Weights of a small sound classifier.
Model: 3.13M parameters, log mel input, arch conformer, norm layernorm, activation swiglu, layers 8, width 128.
Training: muon at rate 0.0051, batches of 64.
Data: trained on read English sentences (LibriTTS-R), 52.4 epochs.
Rows from block 4 of a small sound classifier, named by matrix and row number. Rows with one number belong to one neuron. Each number is 128 + 32 x the weight over its row's rms, rounded and kept within 0 to 255. All counts start at 0.
After each neuron's rows are labels from the 100 clips, of 14976, where the neuron reaches its largest size: "top examples" is what is common among them; "loudest" is the band of the loudest frequency at the time of the peak. Only what is clearly more common there than usual is listed. The data: read English sentences (LibriTTS-R).
# gate: first MLP gate (model.blocks.4.ff1.gate.weight, 336x128), inputs 64-127
# fc1: first MLP up (model.blocks.4.ff1.fc1.weight, 336x128), inputs 64-127
# fc2: first MLP down (model.blocks.4.ff1.fc2.weight, 128x336, transposed), outputs 64-127

gate.20 [137 111 169  37 135 136  51 107 180 114 174  92 131 128 143 145  95 115 160 106  91 150 125 155 112 110 115 116  97 172  89 118  67 133 163 110 100 174 100 164 153 159 132  88 132  49 146 136 105 160 180 112 140 163 125  96 119  86 123 171 109 159 133 146]
fc1.20 [139  58 149 134 120 132  85  66 163 111 142  76 165  82 132 114 154  99 170 157 121 154 149 134 116 151 128 129 123 121  77 111 155 102 189 111 167 191  98 142 130 140  94  92 127  68 104 182 124 140 115  99 179 145 104 179 117 160 141 159  96 162 158 122]
fc2.20 [179 128 140 158  97 100 135 116 150 131 135 158  35 125 124 136 153  73 155 129 126 109 126 133 153  97  81 149 144  94 147 139 106 152 129 140 188 150  97 122 145  56 120 152  72 132 128 156  92 105 123 140  90  87 155 126 118 138 126 142 135 106  69  52]
top examples: voice: female
loudest: 250 to 500 Hz

gate.283 [165  92 142 141 129 130 112  57 169 153 136 135  93 151 159 102 144 162 131  97 123 133  97 158  99 122 154 132 131 138 126 116 109 106  98 156 119 195  98 111 171 132 134  73 149 133  74  82 140 149  83 140  88  94 200  78 179 149 131 177 114  71  86  57]
fc1.283 [137 116  93 123  94  78 114 172 168 191 131 106 129 176 148 165  86 182 108 121 125  96 106 166 131 130 170  91  84  87 130  90 133 136 154 141 126 148 162 123 187  98 108  77 140 162 122  74 164 107 111 146 141 118 156 170 184 162  97 120 116 116 187 100]
fc2.283 [190 101 146 130  62 144 183 137 149 146  88 162 128  93 142 117 157  65 117 145 122 160 115 160  99 155 116 131 166 107 186 163 171  77 120 128  97 158  70 138 168  99 154 165 143 143 138 166  96 114 155 124  96 172 132  50 140 116  89 152 135 117 117 130]
top examples: voice: male
loudest: 250 to 500 Hz

gate.34 [115 103 125 131 106 111 160 151 126 129 162 177  56 198 106 114 168 190 147 152  93 188 124 102  71 171 130 122  70 112 158 162 172  72 127  99 170 126 161 116 126 115 106 153  94 107 121 126 132  92 124 134 115 130 106 127 155  98 152  92 165 167 105 146]
fc1.34 [139 154 103 119 149 145 107  96 134 155 124 110 199 106 153 126 109  67 148 139 195  96 114 118 155  73 123 162 137 130 118  55 103 199 145 129 101 111 142 168 105 120  97 153 152  92 137 139 132 174 116 153 141 151  96 160 142 118 135 147 110  55 180 124]
fc2.34 [108 172 154 135 161 103 133 148 112 146 133 184 107 122 157 114 163 169 139 170 148 179 100  87 128 175 127 106 150 135 149 113 159  75 139 107  51 138  86 124  62 129 104 139  93 115 134 168 135 114 144  99 109  92 101  94 119 144 148 118  57 122 138 115]
top examples: voice: female
loudest: 500 to 1000 Hz

gate.315 [197 101  81 106 120  92 145 112 124 157 137 127 145 111 160  83 100 146  90 143 148 100 142  92 161 134 177 105 127 172 115 135 127  75 161  51 109 190 148 112 150 102  91  89 152 166 174 135 149 140 133 130 177 104  93 100  79 141 102 142 200 116 100 120]
fc1.315 [ 90 155 173 135 110  72 124 149 108 156 151 135 184 129 190 101 136 154 114 137 128 141 125  74  80 125 144  95 169 123 165  86 117 127 137  60  99 159 114 105 126 104  86 183 167 142  80  56 106 142 139 159 103 161 107 138 108 149 195 157  88 149 106 118]
fc2.315 [137 187 137  91 112 123 133  78 157 136 139 105 163 138 200  87 143  82 144 151  80 107  92  68  77 126 164 112  72 121 115  85 129 139 141 113 148 138 103  89 122 134 114 167  76 148 180 161 159 152  92 146 146 120 128 129 102  77 120 139 164  93  58 110]
top examples: voice: female
loudest: 250 to 500 Hz; 500 to 1000 Hz

gate.299 [129 166  84 148  84 166 105 121  55  91 156 133 125 159 105  83 188  76 128 140 118 114 128  72 119  58 200 131 101 170 113 109  83 145 166 138 154  45  97 188 117 172  56 151 128 160 170 149 151 104 117 150  95 111 141 147 145  88 179 186 137 188 145 131]
fc1.299 [101  90 114 106 175  94 129 165 169 201  78 198 109 152 126 134 132 170 117 111 100  99 138 156 102 138 109 134 147 112 135 112 119 122 103 109 106 177 153  62 171 109 124 126 115  68 114 139 101 110 130  81 176 163 105 136 140 127  59  86 105 122  74 166]
fc2.299 [150 208 110 133 134 129  78  95 121 123 134  87 126 117 183 138 117 169 104  71 129 157 169 115  80 103 133 115  99 163 113 146 166  97 119 123 137 141 121 164 129 132 104 130 112 137 194 117 159 111 154 151 145  65 125 139 108 119 106  77 103 123 137 161]
top examples: voice: female
loudest: 500 to 1000 Hz

gate.179 [129 112 118  68 135 167 191 101 128  94 140 149 181 140 106 147 116 126 163 136 119 152  96  79 101  92 162 149 124 174 138 132  83 143  83 211 131 100 160  78 120 103 114  82 195 170 160  96 131 136 141 102 120 115 155 155 127 123  89 117 172 110 150  98]
fc1.179 [103 228 107  98  94 130  88 150 121 101 134 206 115 148 132  84  81 144  95 198 117 129  93 140  92 157 146 144 129 191 171 133 131 160 126 199 123 117  92  68 123  89 130 116 181  99 126  94 140 114 103 110 162  97 152 163 183 164  74  95 168 143 135  65]
fc2.179 [127  83 114 112 124 130 194 116 118 157 105  91 186 147  80 152 100 172 118 158 150 108  83 147 163  97 163 108 164 130 127 139 104  97 240 103  79 153  96 123  93 118 109 140 125 176 110 131 149 196 171  97  99 113  90 135 118 164 156 117 142 120  80 141]
top examples: voice: female
loudest: 250 to 500 Hz

gate.295 [162 168  87 147 157 127  99 159 118 155 128 101 113 116 158 103  85 157 135 194  96 153  82 128 119 100 127 145 141 142 161 153 172 127 102 111 185 188 139 115 112 117  77 103  98 106  78 129 124 149  78 142 115  64 118 127 134 155  86 118 162 159 166 106]
fc1.295 [141  92 141 152 112 170 144 175 141 119 159 106  87 142 135 179 168 128 125 115 106 132 126  86 135 124 134 166 159  82 171  49 150 104 143 157 125  89 134  69 182 118 163 101  97 151  96 125 192 134 142 127 143 143 157 128 119  91 100  93 110 167  68 164]
fc2.295 [104 120 174 138 149 107 231 157 141 155 102  77 141 148 115 132 111 179 130 134 144 120 110 152  89 201 137 107 154  92 178  84 105 131 148 122  92 116  93 135 156 133 192 117 127 119 133 139 111 132  71 117 127 144 115 171 175 168 138 151 120 123 124  86]
top examples: voice: male
loudest: 250 to 500 Hz

gate.27 [171 139 114 157 119 148 139 129 113 100 160 168  83 157  51 116 103 137 119 133 121 127 164 133 137 125 112 176 204 144 101 164 117 105 111 147  90 160 112 129 120 106 145  28 142 158 158 119 131 138  89 129 122 114 186 154 115  51  74 121  59 102 133 119]
fc1.27 [ 81 122 135  62 144 144  97  59 130 144 133 144 119 115 105 121 152 160 166 196 152 153 135 153 134 153 141 114 124 202 146  85 118 151 107 127 131 130  95 130 192 116  98 167  92 138 144  89 103 111 169 153 101 143  72 151 119 159  97 152 136 175 163 126]
fc2.27 [159  43 190 137  99 130 151  66 135 184  80 128 127 139  62 159 115 115 176 110  73 129 127 127 174 101 134 114 177  99 130  79 175 127 143 133 145 170 112  78  84 147  93 118 101 154 141 145 187  93 138 112 139 142 135  69 124 169 123 121 190 115  93 143]
top examples: voice: female
loudest: 250 to 500 Hz

gate.227 [ 91 138 126 156 158 144 115 140 160 146 117 127 125 108 119 131 101 137  87 158 255 121  92 135 166  70 138  99 171  78 149 123  49 114 156  58  94 145 141 158 135 122  90 117 122  86 147 127 135 109 109 140 135 207  91 169  61 161 115 147 121 148 184  83]
fc1.227 [189  76 116 140 130 146 136 158 114 122 179  99  80 146 168 149 194 125 129 161 103 125 145 149  99 128 151 131 101 161 122 119 158 152 119 176 161  97 187 111 165 131 153 159  81 148  98  84 100 105  83  92 100 126 128  69 147 119 157 119 115  75  81 131]
fc2.227 [ 73 156 136 119 192 111 101 126 178  57 100 164  71 133 138 151  90 154  37 158 164 154 186 141 139 145 191 142 168 141 152 107 143 126 124  99 149 112 147 128  97 124 127 155 135 129 150 117 170  76 160 135 109  98 114 156 125  96 151  95 170  69 148 187]
top examples: voice: male
loudest: 250 to 500 Hz

gate.169 [194 144 160 152 143 122 136  68 121 136 171  76 115 176 147  95 140 176 116 158 149  98 113  91 183  47 135 178 154 107 149 174 117 149 152 161 147 100 132 163 145 150  97 161  97 125 118 121 152 127 119 144 155  83  46 159 136  38 173 170 127 209  93 105]
fc1.169 [113 147 131 119 125 134 110 150 147 110 102 169 188  64 135 142  80 139 134  89  99 165 197 131 120 168 129 121 139 131 130  87 141 168  88 167 139 155 116 115  94 120 157 150 138 110  99 151 136 156 132  71 110 132 166 134  70 191  87 133 160  47 117 137]
fc2.169 [191 164 190 124  96  72  81 129 117  87  77 126 111 148 106 149 105 119 109  82 119 104 139 119  89  94 110 133 123 107 142 137 136  84 115  97 195 110 199 122 139  98  88 115 142 149 158 137 147 168 132 164  92 152  99 244 189 158 161 119 120 130 144 126]
top examples: voice: female
loudest: 500 to 1000 Hz

gate.188 [179 128 154  85  75 124 110  68 196 137 115  79 112  81 153  87  77  90 106 110 153 178 123  87 128 154 123 169 126 118 137 127  75 152 129 134 149 152 111 160 119 117 119  93 146 150 103  96 116 154 121 138  87 148 135 149  86 114 130  79  59 119  93 142]
fc1.188 [180  96 153 109  82 170 130  52 111 144  83  87 162 122 146 142  71 143 147 111 153 158 109 115 157 136 127 138 111 137 143 149 125 104  94 126 120 165  63 123 109 106 124  85 126  67 122 126 142 223 123 138  99 199 160 126 107  97 153 102 146 150 149  93]
fc2.188 [139  86 128 153  77  63 165 129 118  71 145 160  96 100 113 108  82 180 119 134 172 114 196  62  73 154 123  84 106  98  92 120 134 195 179 136 155 169 135 111  96 125 144 134 136  99 151 161  74 190 121 146  88 141 116 152 132  93 112 145 135 163 121 116]
top examples: voice: male
loudest: 250 to 500 Hz