Weights of a small sound classifier: 3.13M parameters.
Rows from block 5 of a small sound classifier, named by matrix and row number. Rows with one number belong to one neuron. Each number is 50 + 15 x the weight over its row's rms, rounded and kept within 0 to 99. All counts start at 0.
After each neuron's rows are labels from the 100 clips, of 14976, where the neuron reaches its largest size: "responds to" is what is common among them. Only what is clearly more common there than usual is listed. The data: read English sentences (LibriTTS-R). In brackets: how many of the 100.
# gate: second MLP gate (model.blocks.5.mlp.gate.weight, 336x128), inputs 0-63
# fc1: second MLP up (model.blocks.5.mlp.fc1.weight, 336x128), inputs 0-63
# fc2: second MLP down (model.blocks.5.mlp.fc2.weight, 128x336, transposed), outputs 0-63

gate.243:55 44 73 69 35 65 51 54 26 35 77 58 41 71 81 75 59 51 67 61 14 39 49 33 25 54 62 53 45 52 42 61 24 39 68 71 74 47 72 38 60 52 62 43 53 53 41 65 57 42 53 49 35 41 46 49 58 18 70 54 50 70 33 48
fc1.243:42 73 30 39 47 17 55 36 50 40 58 49 62 76 50 21 53 42 49 58 62 25 48 60 61 39 60 58 32 44 80 61 61 71 60 29 56 59 47 67 41 49 47 82 28 45 43 61 41 78 53 44 61 61 65 56 23 50 49 56 60 33 54 58
fc2.243:48 62 16 51 51 56 37 13 45 36 27 54 88 68 54 41 73 47 51 53 58 69 51 61 54 49 71 28 38 56 48 55 50 56 43 37 54 59 40 38 40 63 47 60 39 50 46 51 38 31 53 69 36 47 54 60 44 60 45 30 75 49 64 41
responds to: voice: female (88)

gate.110:31 81 31 68 53 23 59 57 42 19 33 54 50 65 34 53 44 77 31 47 27 15 56 81 49 32 44 62 57 41 50 74 48 37 56 39 56 60 58 39 45 65 67 57 25 34 43 46 50 69 47 53 51 52 63 73 54 49 41 65 48 57 53 43
fc1.110:18 56 53 83 46 70 54 34 45 54 48 51 50 63 75 63 55 49 41 46 44 69 40 63 58 50 60 60 34 62 26 46 49 57 39 41 54 51 80 70 30 21 46 41 49 60 36 51 50 67 74 65 17 31 41 54 51 68 31 43 50 31 57 47
fc2.110:20 51 57 52 18 48 63 66 55 35 81 71 47 55 75 38 30 46 67 53 53 32 73 46 48 61 74 69 54 49 50 45 54 60 63 46 30 36 46 39 46 40 85 31 46 74 40 20 73 47 66 66 53 51 42 50 47 31 61 42 55 51 21 63
responds to: voice: female (91)

gate.293:52 29 50 46 72 33 58 52 53 25 25 48 47 63 53 70 48 43 68 57 56 26 11 59 49 36 64 43 73 51 44 50 59 52 68 79 50 69 48 29 44 70 61 19 71 26 31 59 43 38 41 56 74 42 43 52 71 57 53 38 61 43 43 39
fc1.293:45 63 36 39 31 40 63 50 27 51 40 55 20 43 49 42 55 55 63 53 34 41 39 90 59 36 62 43 52 59 43 59 50 34 56 29 45 65 65 61 47 25 53 48 62 77 34 55 41 61 38 48 65 60 38 56 54 79 62 56 60 56 53 42
fc2.293:57 51 24 36 40 70 40 40 38 45 25 54 46 43 86 52 53 72 58 54 78 46 46 62 48 67 50 77 49 55 59 36 78 47 63 41 33 46 37 47 51 39 44 27 18 61 59 80 71 32 77 50 56 59 51 40 29 34 53 62 65 52 66 26
responds to: voice: female (97)

gate.65:52 30 67 64 44 50 29 39 64 48 40 50 67 69 32 62 58 67 47 57 37 31 49 60 52 44 56 72 42 40 23 46 86 60 15 63 31 82 60 60 65 55 34 78 37 67 62 50 43 62 31 50 06 64 25 78 41 21 51 42 48 59 66 52
fc1.65:17 65 29 60 58 72 62 45 65 45 61 64 50 68 47 40 34 52 41 40 48 40 42 73 45 32 66 83 52 18 59 57 79 58 49 60 39 32 66 51 54 12 34 78 59 44 50 42 51 44 56 38 48 53 37 61 43 74 45 56 17 16 59 43
fc2.65:65 37 39 68 59 57 42 66 50 46 26 69 51 53 53 91 38 40 42 43 35 57 42 30 58 51 45 32 46 28 35 32 50 46 03 46 23 68 39 63 40 45 43 55 30 52 45 50 57 32 53 22 42 27 51 62 50 46 72 75 41 38 73 68
responds to: voice: female (86)

gate.228:37 56 63 47 47 45 61 82 52 52 50 52 68 75 46 59 60 44 25 67 48 53 51 76 47 42 57 75 52 60 25 48 41 51 37 57 62 39 48 70 36 26 62 46 55 43 28 38 30 30 58 52 63 34 48 37 61 60 34 67 27 36 09 68
fc1.228:55 51 29 26 38 35 54 48 37 31 66 63 44 48 64 51 67 43 57 89 55 65 51 52 38 62 38 67 20 48 28 31 33 48 52 38 42 71 41 35 30 78 60 79 25 28 43 50 56 49 61 60 79 41 46 63 73 55 54 90 38 32 51 49
fc2.228:71 44 74 46 49 49 47 39 23 54 59 42 49 50 44 32 79 37 71 78 12 42 41 41 48 24 34 43 66 27 49 71 31 31 58 58 56 53 50 59 43 39 31 72 47 47 53 60 63 37 49 51 50 29 40 48 58 57 54 57 69 67 65 28
responds to: voice: female (86)

gate.185:55 44 57 48 53 58 50 28 68 67 52 47 34 19 44 47 43 55 43 62 40 49 41 27 39 36 54 23 30 39 47 50 36 47 71 56 52 40 79 52 51 79 78 35 56 35 61 64 46 53 48 56 22 41 49 58 34 40 49 18 88 65 39 62
fc1.185:47 65 39 43 58 64 88 31 58 71 51 50 37 28 36 57 66 57 34 33 33 23 29 37 61 37 58 40 40 55 27 09 41 36 69 44 61 66 52 77 49 41 43 48 52 49 71 48 71 54 67 41 47 57 54 46 37 27 61 72 43 55 48 88
fc2.185:53 54 65 49 51 52 59 77 69 42 35 24 37 53 43 40 36 64 54 40 64 61 24 48 26 54 67 26 65 56 31 68 53 50 64 34 17 24 50 53 53 36 30 55 55 81 35 47 65 42 46 38 40 30 57 36 64 55 29 87 47 49 59 43
responds to: voice: female (84)

gate.235:32 63 66 61 38 56 48 68 49 78 32 42 51 61 33 48 70 33 62 44 42 81 66 45 54 42 83 38 29 49 21 56 45 27 48 65 51 80 44 45 49 42 38 65 45 59 34 75 38 51 47 40 33 61 53 32 56 46 43 72 58 66 37 41
fc1.235:53 39 49 34 63 61 56 38 34 77 35 49 63 50 47 28 87 66 59 52 33 26 46 47 76 35 25 38 55 21 36 42 56 46 47 36 28 49 68 55 41 44 44 53 38 69 44 46 24 59 61 62 54 67 30 63 39 66 66 33 72 88 12 31
fc2.235:48 70 55 48 48 70 58 39 50 58 37 47 59 27 04 44 44 43 43 63 54 58 30 48 31 62 15 44 59 26 50 21 44 23 60 53 43 50 55 64 56 45 40 43 37 70 42 70 45 44 36 58 57 52 29 35 53 51 63 84 74 71 50 65
responds to: voice: female (100)

gate.295:32 65 66 29 48 48 78 55 22 65 71 51 43 49 41 36 71 57 35 20 33 34 61 42 61 76 48 79 28 38 29 28 72 46 63 41 40 61 83 70 46 75 36 53 43 53 59 38 48 60 57 45 66 56 45 53 77 56 51 33 58 69 55 36
fc1.295:35 41 70 55 49 28 55 40 68 27 37 88 57 49 40 60 50 80 47 58 58 75 53 56 60 70 67 55 52 84 44 55 49 29 44 42 64 15 28 60 64 71 52 30 41 30 54 57 42 43 60 25 46 29 50 60 59 56 65 40 53 27 45 55
fc2.295:39 76 48 47 56 55 59 65 31 49 52 57 49 35 29 11 65 38 78 51 41 60 60 40 59 35 71 50 76 31 68 43 62 12 48 62 97 48 56 45 50 54 63 49 70 39 43 51 61 59 39 42 41 42 34 71 49 51 58 57 24 55 51 24
responds to: voice: female (95)

gate.137:31 39 43 30 65 52 49 42 60 67 10 59 51 65 65 40 81 66 86 42 51 67 65 62 62 60 55 57 40 42 22 40 46 39 53 36 71 54 51 50 72 55 38 53 31 68 51 60 57 34 75 60 34 54 46 39 40 55 42 53 55 66 38 36
fc1.137:69 60 65 57 32 39 43 67 58 63 60 30 46 35 49 45 37 34 26 40 42 30 30 52 39 43 47 37 68 52 47 59 68 64 44 82 26 51 38 61 29 47 65 63 57 40 67 57 36 47 36 39 56 53 49 51 46 53 61 49 46 30 52 54
fc2.137:60 52 99 57 62 50 62 62 50 43 51 51 59 71 70 54 44 43 46 41 40 41 54 40 50 91 52 48 32 68 22 39 54 63 54 33 33 60 28 52 62 47 47 54 74 54 43 35 51 74 65 25 20 68 50 37 38 31 64 51 72 42 61 33
responds to: voice: female (81)

gate.129:42 69 56 52 70 42 58 39 82 64 52 49 33 55 40 41 56 40 46 47 31 56 55 49 55 41 59 31 43 42 04 58 55 55 39 29 63 33 40 45 78 53 55 53 38 46 47 48 26 55 31 33 32 62 46 58 52 52 51 59 67 21 32 46
fc1.129:35 61 34 20 43 37 34 54 58 56 48 66 25 60 54 65 57 21 68 53 51 41 56 58 46 42 46 56 64 46 16 70 73 90 34 22 45 77 55 43 51 37 55 71 49 46 55 66 52 56 51 41 24 73 59 39 39 57 41 32 64 34 39 13
fc2.129:58 42 69 46 47 41 52 72 37 35 72 41 64 64 39 20 86 43 39 53 66 62 45 61 20 46 71 47 38 48 71 65 90 51 63 58 67 46 28 69 51 42 55 57 51 32 48 49 71 41 57 17 45 53 56 41 25 37 70 38 46 68 59 65
responds to: voice: male (88)

gate.114:68 62 59 37 32 60 64 70 47 39 21 33 67 82 43 74 39 50 59 60 34 39 46 64 38 48 67 48 21 41 38 78 54 27 56 63 85 45 47 70 50 73 50 59 39 56 26 48 50 61 53 46 27 61 52 47 75 35 28 33 45 59 47 44
fc1.114:29 34 62 58 53 50 46 47 56 76 78 73 37 56 57 15 53 34 41 53 72 45 52 53 81 74 71 56 27 77 70 20 29 81 61 62 28 34 45 06 49 39 45 53 50 39 62 58 41 35 53 54 75 39 64 55 28 41 58 43 41 41 50 71
fc2.114:83 39 31 50 85 34 46 60 64 76 36 58 49 41 72 32 59 65 51 73 68 48 55 47 43 65 41 48 49 21 33 46 60 51 45 67 51 62 70 60 43 48 24 48 76 59 66 66 64 47 61 42 55 70 42 53 50 47 42 63 47 50 74 39
responds to: voice: female (84)

gate.90:39 72 28 33 77 53 57 36 50 64 49 79 47 43 59 52 61 45 42 57 47 68 44 64 51 45 64 63 43 04 42 70 69 53 46 56 59 56 76 48 56 47 36 28 61 52 38 59 78 55 53 32 57 57 34 47 16 52 58 46 62 65 51 61
fc1.90:34 61 73 39 74 54 49 43 56 08 32 63 67 75 21 55 68 45 54 30 49 47 46 62 62 47 54 43 50 67 59 71 76 57 52 58 69 54 23 63 30 48 46 17 37 40 38 35 47 57 74 31 72 38 50 36 65 59 30 75 61 34 63 53
fc2.90:61 48 37 49 25 67 49 36 18 69 36 39 58 50 71 45 28 56 64 29 54 41 37 47 25 36 62 59 54 49 42 61 59 48 34 51 54 75 49 35 47 41 48 91 54 90 40 67 44 66 33 56 36 37 45 45 73 49 78 44 71 47 56 38
responds to: voice: female (86)

gate.47:60 56 29 29 52 44 59 55 38 61 43 42 67 44 45 42 95 63 26 43 47 63 52 54 51 82 78 58 76 52 39 59 77 38 61 37 48 27 58 55 57 67 39 40 16 39 37 62 51 49 61 36 50 36 49 63 75 71 56 51 67 60 53 78
fc1.47:74 56 27 60 47 32 50 48 72 57 38 43 40 35 45 60 55 38 56 32 18 44 30 57 39 60 57 48 34 58 63 62 71 67 49 36 73 28 59 53 53 42 63 30 28 38 58 55 57 52 61 34 33 31 37 41 34 65 53 30 49 30 44 81
fc2.47:25 35 25 53 42 62 21 37 54 80 67 69 47 32 62 49 61 36 30 61 48 61 80 37 55 67 52 43 48 45 49 51 61 41 29 89 36 42 55 20 57 76 45 54 53 29 33 60 32 54 68 42 54 52 54 79 46 35 57 62 43 59 40 33
responds to: voice: female (87)

gate.237:47 63 43 34 16 34 41 53 50 49 57 73 70 49 36 44 37 32 39 58 51 43 32 49 24 28 62 39 17 49 32 40 45 62 50 62 58 60 45 51 51 53 09 58 52 18 36 45 46 55 62 73 34 52 60 43 43 27 34 69 68 47 58 72
fc1.237:73 51 34 57 16 30 28 66 37 54 70 49 72 45 54 69 55 36 49 49 49 54 42 68 39 23 74 56 32 37 51 42 34 45 54 68 72 48 53 57 53 67 46 61 33 30 43 39 36 21 67 52 50 67 46 52 58 25 50 80 64 30 58 77
fc2.237:52 41 46 33 62 84 33 49 52 61 43 24 53 46 47 34 68 54 38 10 37 53 54 38 31 28 42 51 50 57 52 45 26 55 47 56 54 48 31 82 60 35 51 61 40 70 58 45 53 31 60 40 40 35 46 59 45 54 26 36 64 31 25 40
responds to: voice: female (79)

gate.79:48 66 60 69 88 35 57 39 51 22 37 60 34 58 33 37 77 47 42 27 55 64 35 50 20 38 67 44 75 37 62 52 58 41 65 35 36 56 59 31 60 71 50 65 52 49 37 25 74 50 50 29 55 54 65 61 50 56 38 68 56 48 09 58
fc1.79:70 49 40 56 66 29 78 23 31 41 51 66 31 55 53 53 60 42 47 43 62 58 25 55 35 21 57 57 79 51 90 56 40 49 61 42 32 22 53 51 49 62 35 50 63 36 48 29 64 22 66 39 57 38 65 68 59 56 26 51 34 30 30 70
fc2.79:41 37 01 43 35 75 65 89 66 51 33 41 36 53 28 50 57 54 53 41 50 50 47 65 51 65 61 64 35 49 62 25 48 27 42 35 69 37 33 67 53 49 43 63 58 72 54 53 53 32 50 63 72 44 60 79 61 51 52 43 36 51 42 62
responds to: voice: female (97)

gate.267:61 52 55 43 61 67 51 34 76 58 72 60 29 50 47 37 53 47 55 54 70 66 70 30 69 60 81 60 57 44 30 39 54 34 46 83 45 62 50 74 64 77 27 45 67 56 51 72 30 57 54 20 53 52 38 60 28 99 30 51 61 38 55 65
fc1.267:38 38 40 30 38 33 52 24 57 18 58 30 52 86 61 37 36 35 10 36 49 44 33 76 50 50 54 62 66 66 69 55 77 42 78 45 26 69 55 47 40 31 46 43 13 50 62 34 55 69 48 13 45 66 45 61 35 68 44 41 38 35 45 47
fc2.267:57 31 39 48 41 52 68 26 40 28 50 43 53 57 59 38 57 43 64 55 45 27 19 53 39 50 38 27 75 55 38 38 48 38 51 86 55 26 41 77 42 44 39 38 61 50 37 44 51 37 40 67 66 54 52 48 45 45 36 47 76 25 65 36
responds to: voice: female (83)

gate.316:40 76 40 22 82 53 49 39 45 53 63 69 38 68 68 48 50 39 29 47 24 66 49 65 39 35 53 25 47 44 07 68 82 35 44 35 71 51 25 69 30 55 70 60 70 42 56 71 68 44 49 46 38 40 33 72 47 54 69 22 49 45 37 45
fc1.316:22 39 46 20 61 37 69 53 40 33 72 61 65 16 69 72 60 57 64 55 46 53 72 77 70 44 64 44 35 39 62 30 57 48 68 67 47 60 61 52 63 60 73 58 12 65 45 37 54 60 43 35 49 54 52 47 11 34 51 53 69 59 51 53
fc2.316:44 61 52 44 43 43 44 38 34 39 57 55 13 52 70 64 34 54 43 77 52 83 34 33 45 48 58 42 39 56 31 46 60 34 43 47 34 68 29 22 38 26 58 48 63 31 53 56 28 28 46 65 55 57 75 62 49 73 43 43 26 70 45 51
responds to: voice: male (81)

gate.245:78 45 86 41 53 58 39 65 20 60 37 37 52 52 53 43 50 53 57 31 63 53 58 30 60 62 40 89 59 43 26 26 76 52 54 76 70 71 37 58 81 46 37 73 62 34 72 46 44 56 43 36 52 38 51 46 56 34 34 25 46 53 65 55
fc1.245:33 64 36 60 39 36 38 50 43 20 55 42 43 67 27 60 33 21 48 88 46 53 34 47 67 53 56 48 36 58 57 82 36 50 44 50 30 42 43 44 42 34 85 72 56 48 60 79 64 57 62 52 78 49 26 55 71 47 69 39 51 45 70 58
fc2.245:35 45 69 27 36 44 36 33 61 45 55 40 41 61 50 56 45 50 31 22 56 40 72 36 57 31 75 45 38 51 52 38 48 61 48 40 41 52 37 43 82 73 40 63 50 35 32 44 31 71 68 36 14 39 51 27 59 51 64 30 63 85 55 47
responds to: voice: female (93)

gate.89:51 79 42 37 29 53 63 88 41 65 56 23 43 44 41 48 48 50 51 40 19 54 42 33 69 77 45 48 35 49 46 65 52 53 54 52 71 50 44 46 35 33 49 72 73 50 42 59 51 45 75 49 45 59 63 67 64 32 30 59 44 42 47 42
fc1.89:74 71 33 64 42 26 52 98 38 48 41 31 31 64 46 26 28 39 47 55 28 42 40 24 62 51 31 50 45 59 58 59 44 75 69 51 65 53 69 57 17 61 27 58 58 28 68 72 78 52 70 33 48 62 72 40 25 65 31 57 74 54 52 60
fc2.89:47 39 52 24 22 44 62 55 44 45 62 29 32 57 66 29 48 39 29 40 49 53 82 47 62 42 64 34 39 44 41 50 47 24 41 44 63 40 47 59 58 59 47 45 43 10 43 40 50 63 40 52 48 66 71 62 53 44 57 88 53 42 47 40
responds to: voice: female (97)

gate.335:54 50 73 60 70 53 51 51 48 79 24 62 49 86 33 71 43 49 99 45 24 38 72 50 38 55 47 34 36 47 33 55 67 45 61 33 34 50 36 40 70 44 49 49 29 27 52 62 29 26 38 42 50 62 67 38 38 71 36 67 61 56 64 46
fc1.335:28 34 39 41 45 44 50 45 36 47 41 41 44 52 50 83 46 64 81 66 35 73 22 50 68 25 60 63 41 53 66 39 71 65 41 41 74 54 63 50 38 05 36 25 52 54 35 50 70 76 41 45 78 75 46 52 51 21 66 63 47 35 50 66
fc2.335:41 36 85 46 63 76 39 29 57 38 62 18 58 38 40 29 79 58 29 35 61 49 75 27 40 59 58 51 48 44 34 61 29 66 60 52 36 43 45 31 31 47 72 54 26 37 52 37 52 51 33 55 48 44 64 44 58 41 51 68 82 45 63 13
responds to: voice: female (95)

gate.231:21 59 57 66 51 31 32 34 57 39 49 44 27 46 87 66 66 36 32 50 45 42 49 74 59 73 55 14 61 45 62 61 50 48 38 48 11 62 52 62 34 45 36 38 55 49 41 52 39 67 47 46 55 60 34 49 50 88 85 40 40 54 46 43
fc1.231:72 65 40 17 31 58 50 60 49 53 42 75 47 59 44 31 46 38 64 23 53 51 40 16 37 45 46 58 40 48 69 37 38 60 50 49 58 71 44 45 47 64 44 24 38 64 60 45 50 93 51 56 51 51 60 36 70 22 45 56 67 69 69 53
fc2.231:48 65 45 30 75 50 45 43 60 30 44 41 58 67 41 52 59 25 57 65 87 47 47 51 60 43 83 32 44 39 56 67 70 48 61 39 52 37 44 49 27 68 51 80 74 48 42 62 45 46 56 73 67 27 36 56 31 17 33 59 34 66 46 63
responds to: voice: female (85)

gate.298:31 52 70 41 49 59 13 41 38 80 31 27 64 67 43 49 55 36 37 60 75 70 38 59 61 59 68 43 52 23 68 73 46 69 24 67 30 46 73 72 56 63 69 76 48 37 66 36 46 47 29 56 69 36 48 59 65 23 36 68 51 77 47 45
fc1.298:59 39 78 53 45 83 46 51 41 54 39 47 29 70 44 34 36 46 47 54 67 60 42 66 47 57 33 68 53 33 46 76 49 62 47 69 54 71 64 48 41 73 53 52 29 72 53 69 68 57 61 62 77 58 54 53 44 45 61 70 49 56 56 52
fc2.298:23 48 50 43 54 71 56 63 43 22 40 62 65 58 57 66 35 62 64 26 41 36 34 47 39 69 40 48 59 22 57 62 53 56 57 52 48 51 60 68 53 28 21 70 39 53 68 63 38 39 54 29 65 26 50 53 60 53 32 41 32 87 70 26
responds to: voice: female (94)

gate.101:58 55 32 50 68 46 48 23 71 70 55 64 42 64 58 53 38 54 24 80 41 19 65 61 49 44 42 71 24 64 25 72 72 57 47 44 45 62 35 56 30 47 64 60 34 47 58 56 56 76 54 31 47 46 74 07 49 62 48 44 37 55 54 57
fc1.101:45 51 39 49 36 53 56 57 27 56 54 31 51 74 48 34 57 64 37 48 30 62 56 67 49 39 53 51 29 06 47 57 53 60 65 57 59 61 43 32 34 44 58 63 71 56 65 63 32 62 58 20 52 50 60 58 15 46 56 30 55 58 65 54
fc2.101:92 37 53 45 60 67 60 28 50 41 59 24 56 49 43 74 66 47 46 56 45 52 56 43 34 74 66 49 37 55 68 72 49 57 40 68 32 84 56 12 79 47 41 18 45 45 82 45 43 61 49 56 83 42 65 67 66 78 40 49 42 72 50 54
responds to: voice: male (80)